python train.py --win_length=400 --moe="top_k" --residual_init="scaled_by_depth" --learning_rate=0.0014
Rows from expert 17 of block 3, named by matrix and row number. Rows with one number belong to one neuron. Each number is 50 + 15 x the weight over its row's rms, rounded and kept within 0 to 99. All counts start at 0. After the name is the row's rms in percent of the matrix's.
# up: expert up (model.blocks.3.mlp.up, 32x128x256), inputs 0-127
# down: expert down (model.blocks.3.mlp.down, 32x256x128, transposed), outputs 0-127
up.3 097:90 36 72 70 36 42 53 49 25 66 46 43 82 39 53 27 44 70 37 61 60 38 33 46 65 73 39 63 41 26 62 82 70 36 47 38 46 62 55 53 55 55 36 64 57 36 44 73 58 58 65 58 33 46 46 34 47 44 47 64 51 40 41 47 72 66 55 60 60 31 71 83 90 51 35 32 47 72 72 40 08 45 75 69 31 63 68 33 49 55 68 45 51 28 53 35 74 49 78 39 33 61 65 67 54 25 25 48 47 55 73 40 62 25 57 37 46 32 45 68 47 47 55 44 21 22 40 38
down.3 093:34 25 62 36 53 54 59 40 42 52 25 75 66 54 70 49 50 37 65 52 32 44 52 71 52 47 74 68 44 46 39 63 63 54 57 36 56 43 52 59 82 21 48 41 41 46 44 26 12 43 66 67 78 63 64 43 59 52 73 64 33 56 49 52 38 63 47 55 52 47 35 37 74 63 45 64 37 41 43 53 56 43 30 41 72 18 60 50 43 40 45 48 51 49 51 40 17 40 34 52 43 42 72 50 24 25 57 60 50 49 77 58 30 44 45 39 66 55 50 29 78 56 72 69 52 47 69 47
up.4 101:70 31 31 28 79 18 58 29 62 42 49 51 21 53 78 54 88 23 55 59 12 51 45 28 53 43 65 37 55 38 64 40 53 40 53 59 35 43 55 33 55 58 68 40 44 67 26 48 31 46 67 68 69 63 63 53 63 59 44 38 34 18 68 59 57 78 28 80 34 34 88 52 45 39 46 47 47 36 62 54 67 62 17 65 56 39 23 57 47 65 53 41 54 61 73 28 56 30 50 45 53 35 44 59 43 32 24 27 84 59 39 66 35 43 67 52 45 53 33 58 65 64 74 49 33 69 73 59
down.4 104:30 59 37 36 52 70 62 48 72 49 57 67 65 44 38 48 57 39 44 44 64 87 65 55 36 73 39 68 36 70 43 46 51 74 49 45 41 67 51 57 33 24 57 60 56 48 54 42 56 42 53 55 48 32 47 81 45 69 22 82 43 38 32 52 25 58 46 48 40 53 37 51 65 67 30 53 27 57 64 74 32 64 44 49 52 45 58 45 51 56 38 22 23 42 56 58 48 49 38 48 29 60 67 43 47 38 76 64 42 35 45 50 67 81 03 65 31 46 42 68 64 54 63 83 64 33 42 32
up.5 102:48 71 63 63 30 64 59 55 44 30 28 74 50 60 62 61 35 45 27 17 32 57 69 62 42 76 45 40 64 35 49 56 03 33 61 43 59 42 60 45 60 53 50 74 15 48 64 66 35 37 55 49 51 56 43 55 33 50 51 56 22 63 35 67 56 47 45 69 81 60 48 45 31 54 63 63 19 58 71 73 12 67 47 53 77 38 62 37 53 27 42 72 30 49 67 63 32 63 54 41 56 27 31 52 50 53 56 44 45 43 33 80 43 45 50 27 20 58 72 80 48 38 37 49 31 46 46 51
down.5 094:40 63 46 52 44 64 69 62 54 50 49 43 25 61 46 61 53 55 39 83 46 50 53 55 50 54 48 36 62 52 54 61 63 58 58 55 53 63 40 60 49 39 83 35 57 84 66 44 60 40 55 62 34 38 47 42 25 30 56 57 41 28 70 39 56 47 59 59 49 62 69 26 39 57 65 62 49 52 32 74 49 80 71 50 58 54 67 41 23 43 25 48 43 54 46 35 77 53 44 39 39 52 50 20 72 52 50 62 11 45 65 45 71 65 51 62 50 73 22 55 66 33 51 66 43 55 50 57
up.6 114:54 46 46 59 24 67 52 58 43 51 21 38 64 65 20 43 57 62 56 74 14 52 34 38 70 71 45 69 52 87 36 48 72 65 57 70 39 35 42 26 37 60 89 80 35 44 32 49 55 53 50 20 42 48 22 33 52 39 58 50 84 47 50 28 46 32 64 60 71 32 40 61 55 34 70 27 51 52 66 40 55 53 73 42 37 38 55 30 45 63 35 66 44 59 38 21 48 52 58 45 46 33 55 31 54 43 65 64 30 54 34 41 23 40 50 34 22 57 70 53 43 56 45 38 35 69 39 36
down.6 122:53 36 55 51 47 78 37 43 54 53 39 31 80 37 61 50 39 72 35 58 49 22 34 77 53 61 75 58 43 52 41 52 72 69 60 52 46 56 31 57 42 69 79 61 34 21 58 15 57 40 45 44 54 36 33 54 49 31 36 59 74 56 64 35 59 53 37 69 56 55 60 40 43 62 77 56 43 75 39 55 28 71 54 51 39 60 59 69 32 74 33 65 59 15 68 49 70 55 55 64 40 39 58 57 65 52 48 50 27 57 41 62 35 60 44 39 57 20 68 58 33 53 79 69 35 62 28 43
up.7 104:22 50 78 52 55 44 62 46 42 53 60 67 69 73 48 47 60 40 30 38 58 41 52 57 34 53 29 50 49 58 37 49 54 67 39 44 47 58 60 51 44 51 31 41 33 49 49 74 60 52 31 62 35 36 61 66 35 67 27 69 21 68 36 46 65 67 50 61 32 61 40 49 71 85 76 61 26 54 57 62 38 44 19 51 36 44 65 48 58 48 57 52 59 53 41 62 60 71 58 53 63 59 37 33 48 65 51 72 45 31 56 84 41 45 69 29 80 77 26 39 79 30 46 18 71 85 73 66
down.7 103:48 52 47 59 69 55 47 70 21 57 35 35 43 51 58 30 54 56 58 16 80 47 69 56 38 46 49 73 47 67 44 63 62 53 63 51 35 40 70 62 79 42 57 52 55 27 45 32 36 38 56 43 70 36 22 56 64 55 35 61 61 73 33 43 37 41 32 35 24 66 64 58 62 60 30 53 68 47 40 66 69 50 42 24 52 31 43 36 19 70 39 54 45 49 46 28 67 25 25 46 39 34 79 41 60 43 66 48 35 48 68 49 45 73 41 37 34 76 45 74 36 52 50 61 19 51 02 42
up.8 104:44 61 58 74 57 52 45 64 47 42 37 72 63 65 48 51 57 36 43 30 52 46 62 63 33 62 29 72 33 56 37 34 50 22 59 64 73 60 52 56 61 52 45 40 46 25 54 42 26 39 63 72 35 26 82 39 58 30 44 73 67 48 30 52 61 38 30 46 15 51 60 40 41 63 34 55 43 36 84 39 39 78 30 45 39 53 62 45 64 52 42 70 78 41 81 64 73 73 59 42 60 43 64 64 35 72 56 69 33 43 44 62 30 52 53 29 87 76 25 49 49 70 50 49 29 50 27 87
down.8 103:32 46 63 69 82 68 42 50 51 50 68 37 58 57 58 55 54 42 59 29 89 21 42 54 44 50 28 42 37 55 36 77 48 43 65 74 55 65 34 60 70 53 21 38 43 67 46 45 31 33 44 48 46 39 46 75 57 47 59 53 38 35 65 61 45 20 76 59 72 64 67 77 61 60 32 62 72 41 28 70 39 62 46 52 38 53 46 44 44 37 40 45 60 29 68 32 39 50 20 55 66 46 55 38 44 41 71 53 45 44 46 50 47 93 39 54 44 64 73 37 45 66 40 39 66 56 58 41
up.9 111:33 68 48 39 39 61 40 42 62 53 76 67 64 60 60 34 29 46 51 38 42 42 62 10 72 42 69 58 67 29 48 49 56 59 59 75 29 45 44 31 49 80 51 70 10 81 13 41 67 43 45 52 40 59 40 53 45 63 66 43 61 58 36 65 45 31 55 59 47 48 30 37 48 55 54 49 47 56 30 51 66 28 58 48 36 12 59 40 47 65 70 97 70 62 60 29 69 41 67 41 46 54 78 54 66 62 31 73 49 35 58 63 46 56 50 45 25 33 61 63 58 39 45 35 70 46 45 46
down.9 112:27 42 27 44 37 63 65 63 39 61 63 79 58 44 49 66 64 41 58 46 31 36 52 58 48 36 32 28 46 80 33 75 45 41 58 48 41 35 75 62 74 46 67 44 64 72 33 58 44 63 30 46 65 53 38 99 60 63 62 63 71 35 14 55 38 34 78 59 33 37 39 85 62 61 42 68 48 37 61 47 55 20 66 51 20 19 19 77 58 70 41 45 57 31 39 48 39 45 41 27 48 51 62 30 52 55 33 49 52 86 54 55 48 53 55 57 53 62 39 64 29 45 72 33 31 32 66 60
up.10 098:75 56 68 62 24 76 53 51 24 40 36 51 51 65 32 43 45 50 41 41 31 71 45 69 49 64 39 65 53 65 59 46 51 37 39 56 37 55 52 38 42 47 62 35 29 58 57 43 47 45 67 19 59 50 41 35 66 63 41 14 59 40 13 32 58 48 70 64 71 46 56 52 57 35 62 65 36 52 37 79 26 81 35 36 54 44 48 52 74 50 41 51 59 36 54 37 49 30 45 30 28 40 51 27 59 51 71 37 44 44 46 52 53 62 47 24 49 50 73 59 32 49 47 65 31 40 31 40
down.10 091:36 26 40 34 69 55 58 32 59 48 62 37 55 62 55 58 43 60 40 53 40 42 40 53 45 29 73 57 52 36 41 78 50 52 64 61 57 67 42 51 36 32 69 34 39 52 19 54 84 44 41 57 42 51 46 45 33 27 68 73 63 29 78 39 57 23 44 73 28 47 36 60 37 54 45 54 49 62 26 65 31 67 62 53 57 48 60 90 27 58 47 65 29 49 68 56 78 60 35 46 73 54 64 39 51 34 30 61 22 36 73 71 78 23 65 69 40 49 52 67 69 19 66 48 48 72 50 62
up.11 093:42 21 61 38 42 43 59 16 57 70 19 42 50 67 51 68 71 56 56 38 40 53 41 59 54 56 62 50 55 56 45 31 27 73 41 57 29 58 55 26 54 69 53 52 27 32 54 80 52 63 36 67 67 30 47 40 59 46 53 51 35 45 41 71 35 23 54 86 33 75 41 25 49 37 53 42 24 58 77 89 24 39 31 46 38 65 77 45 39 72 39 39 24 29 39 71 44 40 48 46 40 27 33 54 62 43 47 54 51 72 37 42 53 36 64 38 39 28 55 50 69 49 45 44 17 64 45 38
down.11 090:62 46 56 32 57 50 69 38 63 32 70 45 51 72 47 55 53 66 27 79 64 39 53 24 42 52 52 41 44 52 49 28 56 55 57 55 61 61 59 82 32 14 86 71 46 73 39 40 54 39 59 53 70 57 27 45 34 16 40 37 44 60 71 23 55 30 52 71 51 50 62 45 63 55 34 77 53 57 40 56 44 58 33 36 72 63 35 67 33 39 54 25 41 63 39 38 38 47 30 34 47 33 31 42 47 31 74 51 31 46 57 57 93 30 50 45 60 53 61 57 37 31 32 56 47 62 40 31
up.12 106:25 74 44 73 58 85 45 45 70 63 45 50 41 33 84 49 62 59 55 64 36 41 63 48 51 50 43 49 64 34 40 55 34 57 42 64 42 41 37 63 46 72 40 59 47 55 37 50 58 44 53 52 21 27 48 64 73 40 36 69 68 47 19 60 46 41 45 53 25 36 72 18 62 50 37 08 39 44 83 49 51 54 66 50 55 45 40 27 28 50 63 46 46 36 55 67 89 51 52 52 54 42 65 26 42 56 55 65 51 35 49 40 35 41 41 26 21 58 49 47 71 62 49 70 53 53 31 78
down.12 106:51 41 43 45 45 43 58 51 44 70 58 70 64 33 57 55 43 56 45 26 55 17 50 53 57 30 43 45 33 69 36 67 36 52 46 70 70 72 57 55 36 78 45 30 67 51 62 19 47 85 59 59 52 47 61 52 62 36 57 34 75 41 39 37 57 42 57 55 48 33 50 48 62 60 64 78 42 55 64 35 37 39 84 42 40 55 28 40 65 56 60 78 26 60 60 39 42 56 63 52 39 57 47 57 45 47 62 55 32 24 36 36 36 69 56 23 90 44 64 44 52 47 16 42 49 62 60 53
up.13 087:50 29 53 75 40 45 39 50 15 46 58 52 51 23 55 69 52 45 45 75 62 31 56 64 56 57 67 28 35 48 60 65 43 64 49 50 53 53 52 38 33 70 30 43 48 44 37 49 66 52 73 37 50 56 54 83 70 44 56 60 56 48 45 64 48 39 62 45 32 67 59 41 23 21 75 63 60 48 31 51 59 50 42 43 57 31 47 65 47 46 31 69 38 27 46 34 62 74 45 76 72 69 63 61 53 36 63 27 68 64 66 75 34 66 41 37 52 49 41 56 83 49 59 40 50 39 59 70
down.13 086:73 62 56 40 32 44 42 64 54 48 65 47 17 76 07 52 27 40 71 67 33 56 60 54 53 49 49 22 44 54 59 21 39 54 31 23 26 62 42 38 51 45 45 49 80 58 72 58 57 53 33 46 61 55 54 47 56 54 37 58 33 67 53 40 65 58 40 49 24 59 56 87 48 33 61 23 67 29 52 29 54 43 37 58 67 65 51 45 19 21 45 32 58 67 56 57 60 55 49 42 35 46 73 69 64 59 42 39 48 40 66 12 86 38 69 46 30 46 48 51 52 45 37 55 63 42 63 38
up.14 102:56 56 36 54 38 68 55 55 47 51 46 90 54 56 38 68 48 81 37 43 59 59 43 30 66 61 48 83 53 64 56 43 69 42 61 66 65 73 42 74 62 58 68 60 24 46 36 51 47 59 52 51 31 52 47 09 39 21 43 67 54 58 34 46 74 74 35 42 68 49 22 52 67 77 64 62 43 59 48 29 42 53 58 28 34 38 57 60 53 33 59 69 15 36 45 53 15 63 71 34 65 19 29 42 45 40 39 66 50 34 43 54 33 66 60 52 60 38 29 34 41 41 58 35 61 48 62 91
down.14 113:43 49 44 39 58 36 55 15 64 74 45 53 70 29 67 56 17 69 39 56 62 58 58 55 50 37 26 34 69 44 58 44 38 52 60 56 33 39 48 47 52 56 58 75 41 63 48 53 57 48 57 54 47 57 79 26 49 63 85 50 33 67 59 34 59 47 59 54 70 49 39 14 69 52 40 48 66 31 26 30 54 51 34 62 32 53 57 36 99 73 30 66 47 37 57 68 49 37 57 53 72 50 56 36 26 51 47 57 62 50 57 52 43 52 48 55 69 46 50 37 58 33 80 67 49 61 24 55
up.15 100:45 36 44 34 21 60 60 49 54 53 37 45 33 36 43 38 72 63 55 46 61 59 65 55 53 55 49 62 34 47 50 38 46 32 54 56 42 43 36 75 52 41 51 45 55 56 43 58 63 48 69 77 51 53 20 46 74 50 54 52 52 45 72 47 34 40 78 52 58 37 91 71 27 51 50 86 46 74 43 60 38 82 33 28 44 44 56 23 26 53 62 73 52 68 61 44 66 70 45 49 37 32 37 67 70 22 44 41 57 91 49 44 35 64 45 51 40 82 51 79 52 71 71 47 35 83 37 32
down.15 110:73 58 41 31 53 46 58 42 77 53 57 51 67 58 66 55 38 64 68 27 71 57 27 61 31 55 42 30 72 37 51 75 53 18 23 71 75 26 58 79 26 82 44 60 36 68 67 37 53 30 61 27 64 49 50 23 45 40 73 41 36 37 58 39 53 31 44 59 50 39 40 44 50 33 32 33 41 42 37 57 62 66 47 33 50 41 52 62 57 31 30 68 49 43 35 54 69 38 43 60 76 60 50 37 45 51 49 55 26 35 72 66 34 68 45 45 45 49 48 48 65 41 26 65 62 51 56 40