Rows from block 2, named by matrix and row number. Rows with one number belong to one attention dimension. Each number is 128 + 32 x the weight over its row's rms, rounded and kept within 0 to 255. All counts start at 0. After the name is the row's rms in percent of the matrix's.
# v: attention value (model.blocks.2.attn.v.weight, 256x256), inputs 192-255
# proj: attention output (model.blocks.2.attn.proj.weight, 256x256, transposed), outputs 192-255
v.116 100 [100 171 105 117 133  70 128  96  67 172  66 145 139 169 151 135  93 131 131 110 151 148  91  44 102 135  96 141  81 156 151 111 115 137 127 115 138 105 149 151 158 121 152 138 128 139 132 156 149 118 148 153 165 238 106  89  88 128 115 129  90 107 204 200]
v.117 097 [ 91 149 132  99 104 108 188 173 106 160 156 149 146  86 109 115  92 114 116 106 144  73 136 213 193 216 122  77 147 144 109 186 124 133 177 101 116 220 158 137 180 126 182 120 154  66 147 105  91 129  88 130  93 119  36  85 133 177  73 115 128  53 115 163]
v.118 108 [125 145 109  85 108 118 125 113  88 125 212  82 145 166 135 124 198 157 105 137 141 137 152  78 118 166 156 133  96 116 140 135  88 165 126 107 148 109 144 154 130 169 131 160 139 110  57 130 148  79 144 159 150 138  65 121  78 108 159 141  82 117 109  93]
v.119 099 [ 49 166 111 116  77 174 146 169 199  86 131  92 149 116 110 137 215 137 140 174 155  89 102  96 118 166 151 141  64 101 206 140 121 132 146 130 170 163 181  64 121 140  75  99 106 113 123  82  80 143  97 135 132  85 102  74 121 149 101 120  96 115 159 163]
v.120 107 [138 121 112 100 129  99 163 127 121 143  87  91 178 149 138  86 176 147  90  98 134 142 102 124 115 140 112 124 106 164 136 204 140  53 173 163 110 117 118 115 173  60 128 110 136 124 155 159  82 102 169  96  98 151 178 123 135 157 103 111 176 152 117 129]
v.121 106 [ 52 114 119  73 124 172 169 152 124 113 148 135 174 110 196 139 180 144 139 129  85 210 101 129 102 122 133 142  98 113 169 185 110  99 117 152 157 114 141 137  42 142  38 158 119 173  95  94  98  84 131 133 151 116 151 133 106 113  90 142 161 132 109 115]
v.122 102 [ 79 130 185 122  53  97  69 104  82 132 117 121 120 111 101 110 205 109 115 160 113 116 180  94 142  74 132  68 123 165 155 133 129 110 135 119 124 122  89  96 131 173 135  88 171 125 180 134 122  64 115 169 114 133  39 134 153 151 118  88 132 110 122 103]
v.123 099 [115 145 119  80  72  74 136 126  87 181 162 141 147  78  88  83 208 134  93 160 118 122 131 116 157 175 157 114 118 154 123 175 201  88 189 163 143 128 109 148 109  66 156 145 111  52 146  96 116 117 104 139 123 151 170 141 134 123 126 128 140 154 108 134]
v.124 105 [154  88 165 154 158  69 165 136 142  97 115 140 166 150 154  87 181  89 132 169 117 103 156 129 148 155 167 119  79 136 119 105 102 156 103  90 114  95  98 154 208 124 123 167 143 153 129 111 120 132 237 101 208 160 207 146 183 119 114 132  82 140 127 104]
v.125 102 [170  88 213  67  85 128 228 102  70 150 185 136 157 109 155  49 208  79 156 106 123 110 114 114 118 164 126 111 108 131 115 127 108 170 163 127 101  95  87 127 139 126 116 171 136 114 100 125 132 133 149 141 165 127 156 175 153 102 156 130 156 124 137 168]
v.126 100 [108  93 217 101 136 163  93 113 129  93 154  61 144  62 121 127 132 139 125 155 148 118 146 159 164 173 131 105 181 121 165 161 133 156  85 131 154  79 149 117  79 146  74 174 133 101 104 157 111  76 185  83 140 191 121 128 129 147 133 114 205 125 102 148]
v.127 097 [140 132 137 124 157 117  85 115 106 124 145 124 122 100  85 146 128  87  83 157 132  79 183 125 113 189 127 126 128 139 123 139 111 120 155 123 123 132 142 113 105 115 193  77  96 167 113 109 146  50 162  86 145 143  80 102 165  83 138 164 173 127 121 114]
v.128 101 [140 136 154 145  90 176 173 176 162 117  86 130 155  79 198  80 105  71 149 152 146 159 130 131 117 127 119 118 126 175 133 166  98 207 139 145 124 125 122 135  59 114 131  93 123 162  48  70  93 122 127 141 123 132 217  65 125 102 117  84 182 138 144 132]
v.129 114 [126 106  98 120 136 127 150 145 206 154 131 104 114 120 108 102 165 184 103 114 131 168  95 176 149 145 114  89 188 122 103 148 125 143 136 115 149 191  86 103 113 130 180 166 109 132  68 110 132 117 124  99  96  90 125 143 202 132 127 127 132 165 100 132]
v.130 104 [103  94  86 114 156 118 148 216 149  97 155 110 127 126 142 198 173 147 127 189  97 183 146 100 168 118  97 104 115 122 134  45 119 170 170 123 146 113 114 114 119 114 136 116  86 160 177 155 126 132 135 127 135 103 147 117 121 106 152 145 154 181 131 121]
v.131 112 [149 153 111  95  95  11 137 143 112 109 115 127 120 104  77 159 196 204 163  47 136 106 150 115  61 112 125 113 184 122 121  96 138 162 146 116 121  95  98 143 133 129 175 143 156  97  99 139 130  99 117  95 165  89  99 117 142 107 157 145 132  93 115 125]
v.132 105 [101 108 137 127 125 168 149 167 133 139 150 145 122 155 100 212 121  75 137 116 154 160 195 108  95  83 132 158 160 149 161 126 111 153  90 120 123 117 114  65 186 176  62 132 131 164 139 127 119 156 154 150 174 102 204 105 122 127 136 164 165 114  94 125]
v.133 103 [115 129 162 128 136 140 124  72 182 101 161 111 108 105  98  84 101 134 116 195 112 127  86 137 160 195  95 102 150 170 137  90 111 149 124 141 102  96  99  27 145  95 136 175 143 110  63  75  88 158 148 193 114 109 143 159 103  91  52 158 139 138 111 112]
v.134 110 [114  52  47 136 143 134 150  98 129 157 134 109 124 188 146 115 132 114 147 110 116 165  83  71  93 107 133 152 146 148 150 157 127 137  46 108 167  91  97 118 117 118 140 178 108 116 167 127 155 124 103 128 164  97 218  88  47 117 129 149 194  96 157 148]
v.135 103 [118  62 132  91 144 102 116 165 136 117 105 115 138 107 129 220 111 233 155 146 136 156 123 150 142  95 182 135 104 102 100  83 127 103 111 158 127 136 116 130 120 151 103 135 114 145 128 158 146 128 120 101 116 148  88 152 169 152 148 157 103 107  87 163]
v.136 102 [130 141 123 100 104 122  83 154 154 113 108  86 153 142 108 124 166 136 133 112 175 162 175 171  95 114  99 115 161 125 106  92 116 169 114 157 127 101 148 145 109 212 121 136 166 139 133 153 154 129  79  64  64 124  35 144 164 154 137 153  87 116  63 147]
v.137 105 [120 149 112 144 165 189 130 204 151 122 121 130 100 125 133  65 140 155  99 110  98 132 208 147 133 128 163  84  63 176 126 163 138 140 189  74  90 148 144  89 125 107 136 114  82 182 158 168 114 117 139 122 134 111  46  89 177 155 161 141 129 132 149 136]
v.138 108 [166  97 149 162 151 137 151  98 183 105 103 141 167 109  84 181 187  80  99 165 162 162 130  94 172  85  80  63 147 127 148  69 107  91  76 119 133  86 119 116 122 165  98 114 122 131 166  95  87 210 139 144 144 145 187 144 133 118 100 100 125 133 163 159]
v.139 092 [ 81 157 127  94 106  83 146 143 145 125 171 133 159 118 128 144 124 148 132 128 156  86  83  51 120  71 113 100 119 140  86  37  95 144 112 151 196 123 136  95  86 195 101 153  96 157 128 147 160 173 170  72  82 111 179 129 159 164 146 119  99 128  87 124]
v.140 116 [119 138  85  65 144 107 153 115 173 153 120 163 111 141  72 161 189  73  81 144 121  91 113 137 157 115 117 149 178 146 141  76 138 136 115 122 117 154 164 173 129 142 133  93 106  72 164 135  58 181 177 137 140 115 127  80 110 140 155 162 146 137  61 149]
proj.116 100 [168 100 141 141 159 223 103  93 156 122 150 127 104 106 108 110 157 144 138 139 104  91 153 182 141 159 127 108 201 112  94 194 144 125 152  89 108 166 145 111 118  98  99 104 147 113 158 111 155 130  86 145  79  71 173 134 165 145 131 115 138 143  54  91]
proj.117 096 [176 129 152 150 147 112  68  91 121  93  99 109  85 143 122 107 158 147 104 153 161 199  82  54  97  41 122 191 112 119 158 119 123  98  99 129 169  57  85 155 124 149  79 125 112 183 127 170 147 136 185 123 142 151 197 153 122  96 131  79 165 207 117 108]
proj.118 115 [105 111 153 144 135 155 132 119 168 135  55 157 138 132 100 131  40 146 160 150  93 136  84 121 141 100 118 135 213 162  88 176 144  80 111 179  82 169 125  77 126  61 103  89 109 122 207  90 105 148  73  67 125 106 173 118 159 134  51 135 212 104 120 210]
proj.119 098 [177 133 141 123 165 106 159  75  89 150 132 145 112 129 125  74  61 146 164 133  77 160 159 168  50 105 122 145 152 196 129  95  88 132 141 152  39 108  79 177 103 164 199 124  85 198 163 197 144 107 152 155 104 106 155 157 118 139  94 115 154 120 101  50]
proj.120 108 [129 159 137 162  88 164  70 110 110 143 179 167 125 135 125 137  96 124 145 119 102 115 193 105 103 104 131 129 158 142 139 101 115 187 142  57 140 167 143 137  68 207 159  98 131 131 158  94 138 116 120 128 144 125 118 117 137 124 118 126 122 150 141 151]
proj.121 112 [124 206 123 153 118 147 108 131  83 110 120 146 114 162  92 129  63 112 140 104 145  66 169 141 107 122  66  98 178 160  39  67 108 172 151 105 111 137 127  88 163 106 201 120 121 154 165 199 184 129 143 128 101 116  83 110 129 149 154 128 103 131 148 141]
proj.122 103 [145 123  81 102 156  85 150 116 158 124 130 127 137 147 124 200  80 170 138 120 158 156 124 157  67 164 133 123 123 121 135 160 165  97 156 105 166 141 139 208 103  95 185 124 113 123 108 127 108 166 196 113 144 126 178 136 104  92 125 150  91 127 184 127]
proj.123 103 [161 118 109 185 189 129 132 125 131 113 127 112  82 173 165 157  57 160  82 121 129 180 129 130 125  55 133 170 154 122 147 113  66 149  73 101  95 150 144 120 172 141 104 122 164 199 107 149 115 140 158 106 121 157  95  75 114 156  96 148 122  65 129 122]
proj.124 111 [120 121  72 146 121 189 143 128 101 142 128 122 108 102 133 166  50 206 127 104  73 177 114 152 102 141 129 143 169  87 132 117 149 104 159 132 125 119 151 133  74 143 149 126 137  45  69 127 120 179  49 129  40 142 126 177  52 145  89 137 131  88 135 147]
proj.125 102 [ 94 212  86 159 188 155  98 109 159 179 101 145 119 122 104 145  81 135  90 149 109 110 131 129 146 119 127 154 101 103 114 182 125  93 104 118 162 114 162 114 126 119 145 142 175 127 152  93 140 111  90 125 123 135 130  76 132 179 122 108  90 133 137 127]
proj.126 098 [ 98 138  80 185 156 144 162 117 159 118 110 151  95 149 115 122 135 135 157 149 120 119 114 106  99  83 105 145 136 101 124 107 165 112 218 162 106 147  78 134 174 148 168 124  96 138 154  78 146 129 117 151 119  54 128  87 150 156  95 101  87 175 166  98]
proj.127 106 [123  75 143 165  76 137 144 177 109 171 111 156 139 148 161 129  99 151 154 144 135 185  79 109 150 107 158 127 160 106 173 160 182 161 158  91  96 125 114 177 132 153  93 168 162  88 157  91 126 176 120 128 141 128 160 167 128 129  71 115 134 101 141 154]
proj.128 098 [115 123 131  62 147 147 125 108 121  77  96 107 155 100 152 183 171 133 144 112 110 175  94 184  93 146 178 140 140 132 109 131 173 109  85 139 106 109 139 120 143 167 119 123 121  71 190 132 134 172 151 132 162 172  72  90 133 101  56 111 137 179 159 129]
proj.129 110 [117 115 151 148 136 101 117 184 172 121 149 164  94 102 136 165 154 135 151  73 170 154 104 133 109 158 220 109 108 106 133 122  51  89 130 140  60  93 127 113 124 136  85  99 108 143 144  78 146 139 136 145 149 159 122  94 128 136 128 152 143 138 152 215]
proj.130 100 [146 159 128 200  95  65  83 137  35 169 161  99 135 158 140 134  96 119 123  89 167  81 103 150  96 104 104 157 136 144 134 106 168 126 110 146  47 172 130  68  97 137 172 143 136 101  82 134 117 108  96 149 140 173 156 103 166 107 123 142  95 148 133 106]
proj.131 107 [123 110 125  85 127 149  92 162 106 133  92 112 111 206 127 125  65  81  96 150 126 152 179 110 119 200 133 136 161  69 116 141 127 160 117 110 172 115 149 132 108  60 201 119 137 129 166  97  86 186 154 113 113 160 155  74 124 105 146 176 117 150 169 105]
proj.132 101 [ 81 102 180 146 161  49 100  76  55 166 123  69 140 155 128 132 114 171 101 131 115 140  67 133 131 129 104 151 148 143 127 119 161 105 156  98 106 111 112 113 126 221 185 159 102 154 115 203 151  41 111 157 157 141 104  88 149 139  90 118  93 182 103 104]
proj.133 100 [178 111 132 140 102 102  74 171  72 142 155 135 129 110 158 238 123 158 173 111 151 111  86 140 143 117 194 116 113 126  53 109 100 114  99 107 123  74  83  85 147 104 104 135  73 160 122 113 137 145 185 125 187 159 155 162  93 151 116 112 129 211 177 150]
proj.134 102 [143  85 143 140 112 143  69 130 169 133 165 118  98 178 188  88 115  70 147 183 123 121 121  89 113 167 156  69 146 161 162 154 146 116 159 167 103  86 101 103 130  96 138 101  96 150 170 139 150 159 151  95 153 102 105 194 130 137 122 144 166 151 174 163]
proj.135 104 [ 89 173 168 144 167  62 158 129 172 167 177 159 112 149 122 114 157 116  96 164 133 119 129 119 126 128  90 125  82 153 173 108 169 120 152 121 130 109  91 166 135 183 129 129 129 221 120  84  92  99 122 140 106  61 180  46 133 118 112 141 110  75 137 155]
proj.136 099 [200 166 140 143 165 120  98  88  65 149 108 149 104 134  43 192  71 161 122  82 118 131 137 147 129  78  92 131 157 168 118 130 120 110 135  78 136 152 111 105  74 157  76 137 125 206 162 109 116 126 110 103 124 100 179  82 100  90 157 150 148 162  91 106]
proj.137 100 [123 124 147 159 124 116 147 154 134 124 128 142 150  66 118 139 103 150 142 103  85 111 125 146 109 169  94 148 158  93 127  82 168 144 132 204 108 182 160 118 125 145 189 105 185 124 139 106 183 109 150 202 181 144 139 139 142 120 127  94 111  76  42 127]
proj.138 104 [ 57 155  92 172 142  98 132 173  90 165 153  78 140  66 147 113 143 162 209 140 114  89 179 140 128 114 142 150 151 199 139 100 130 123 125 122 136  92 123 116 113 135 152  94 133 137 141  90 112  96  89 143  95 109 109 158 170  79 100 156 147 145 157  59]
proj.139 089 [147 149 143 202 139 119 133 115 175 133 141  81  83 136 114 109 131 104 185 175 104 127 126 155  67  70 117 125 104 160 182 160 112 139  87 113 166 127 145  76 129 163  79 120 173 170 108  83 127  65 135 146 102 129 187 158 132  92 115 145 134  99 173 115]
proj.140 111 [151 116 126 176 122  76 156 136 149 144 153 168  84  80 117 158  79 180  89  92 165 144 142 190 139 141  78  98 166 145  98 107  50  97 156 227 140 136 138 155 168 199 155 126 135 140 112 101 106 120  86 105 115 164 138 113  95  97 146 125  93 153 124 123]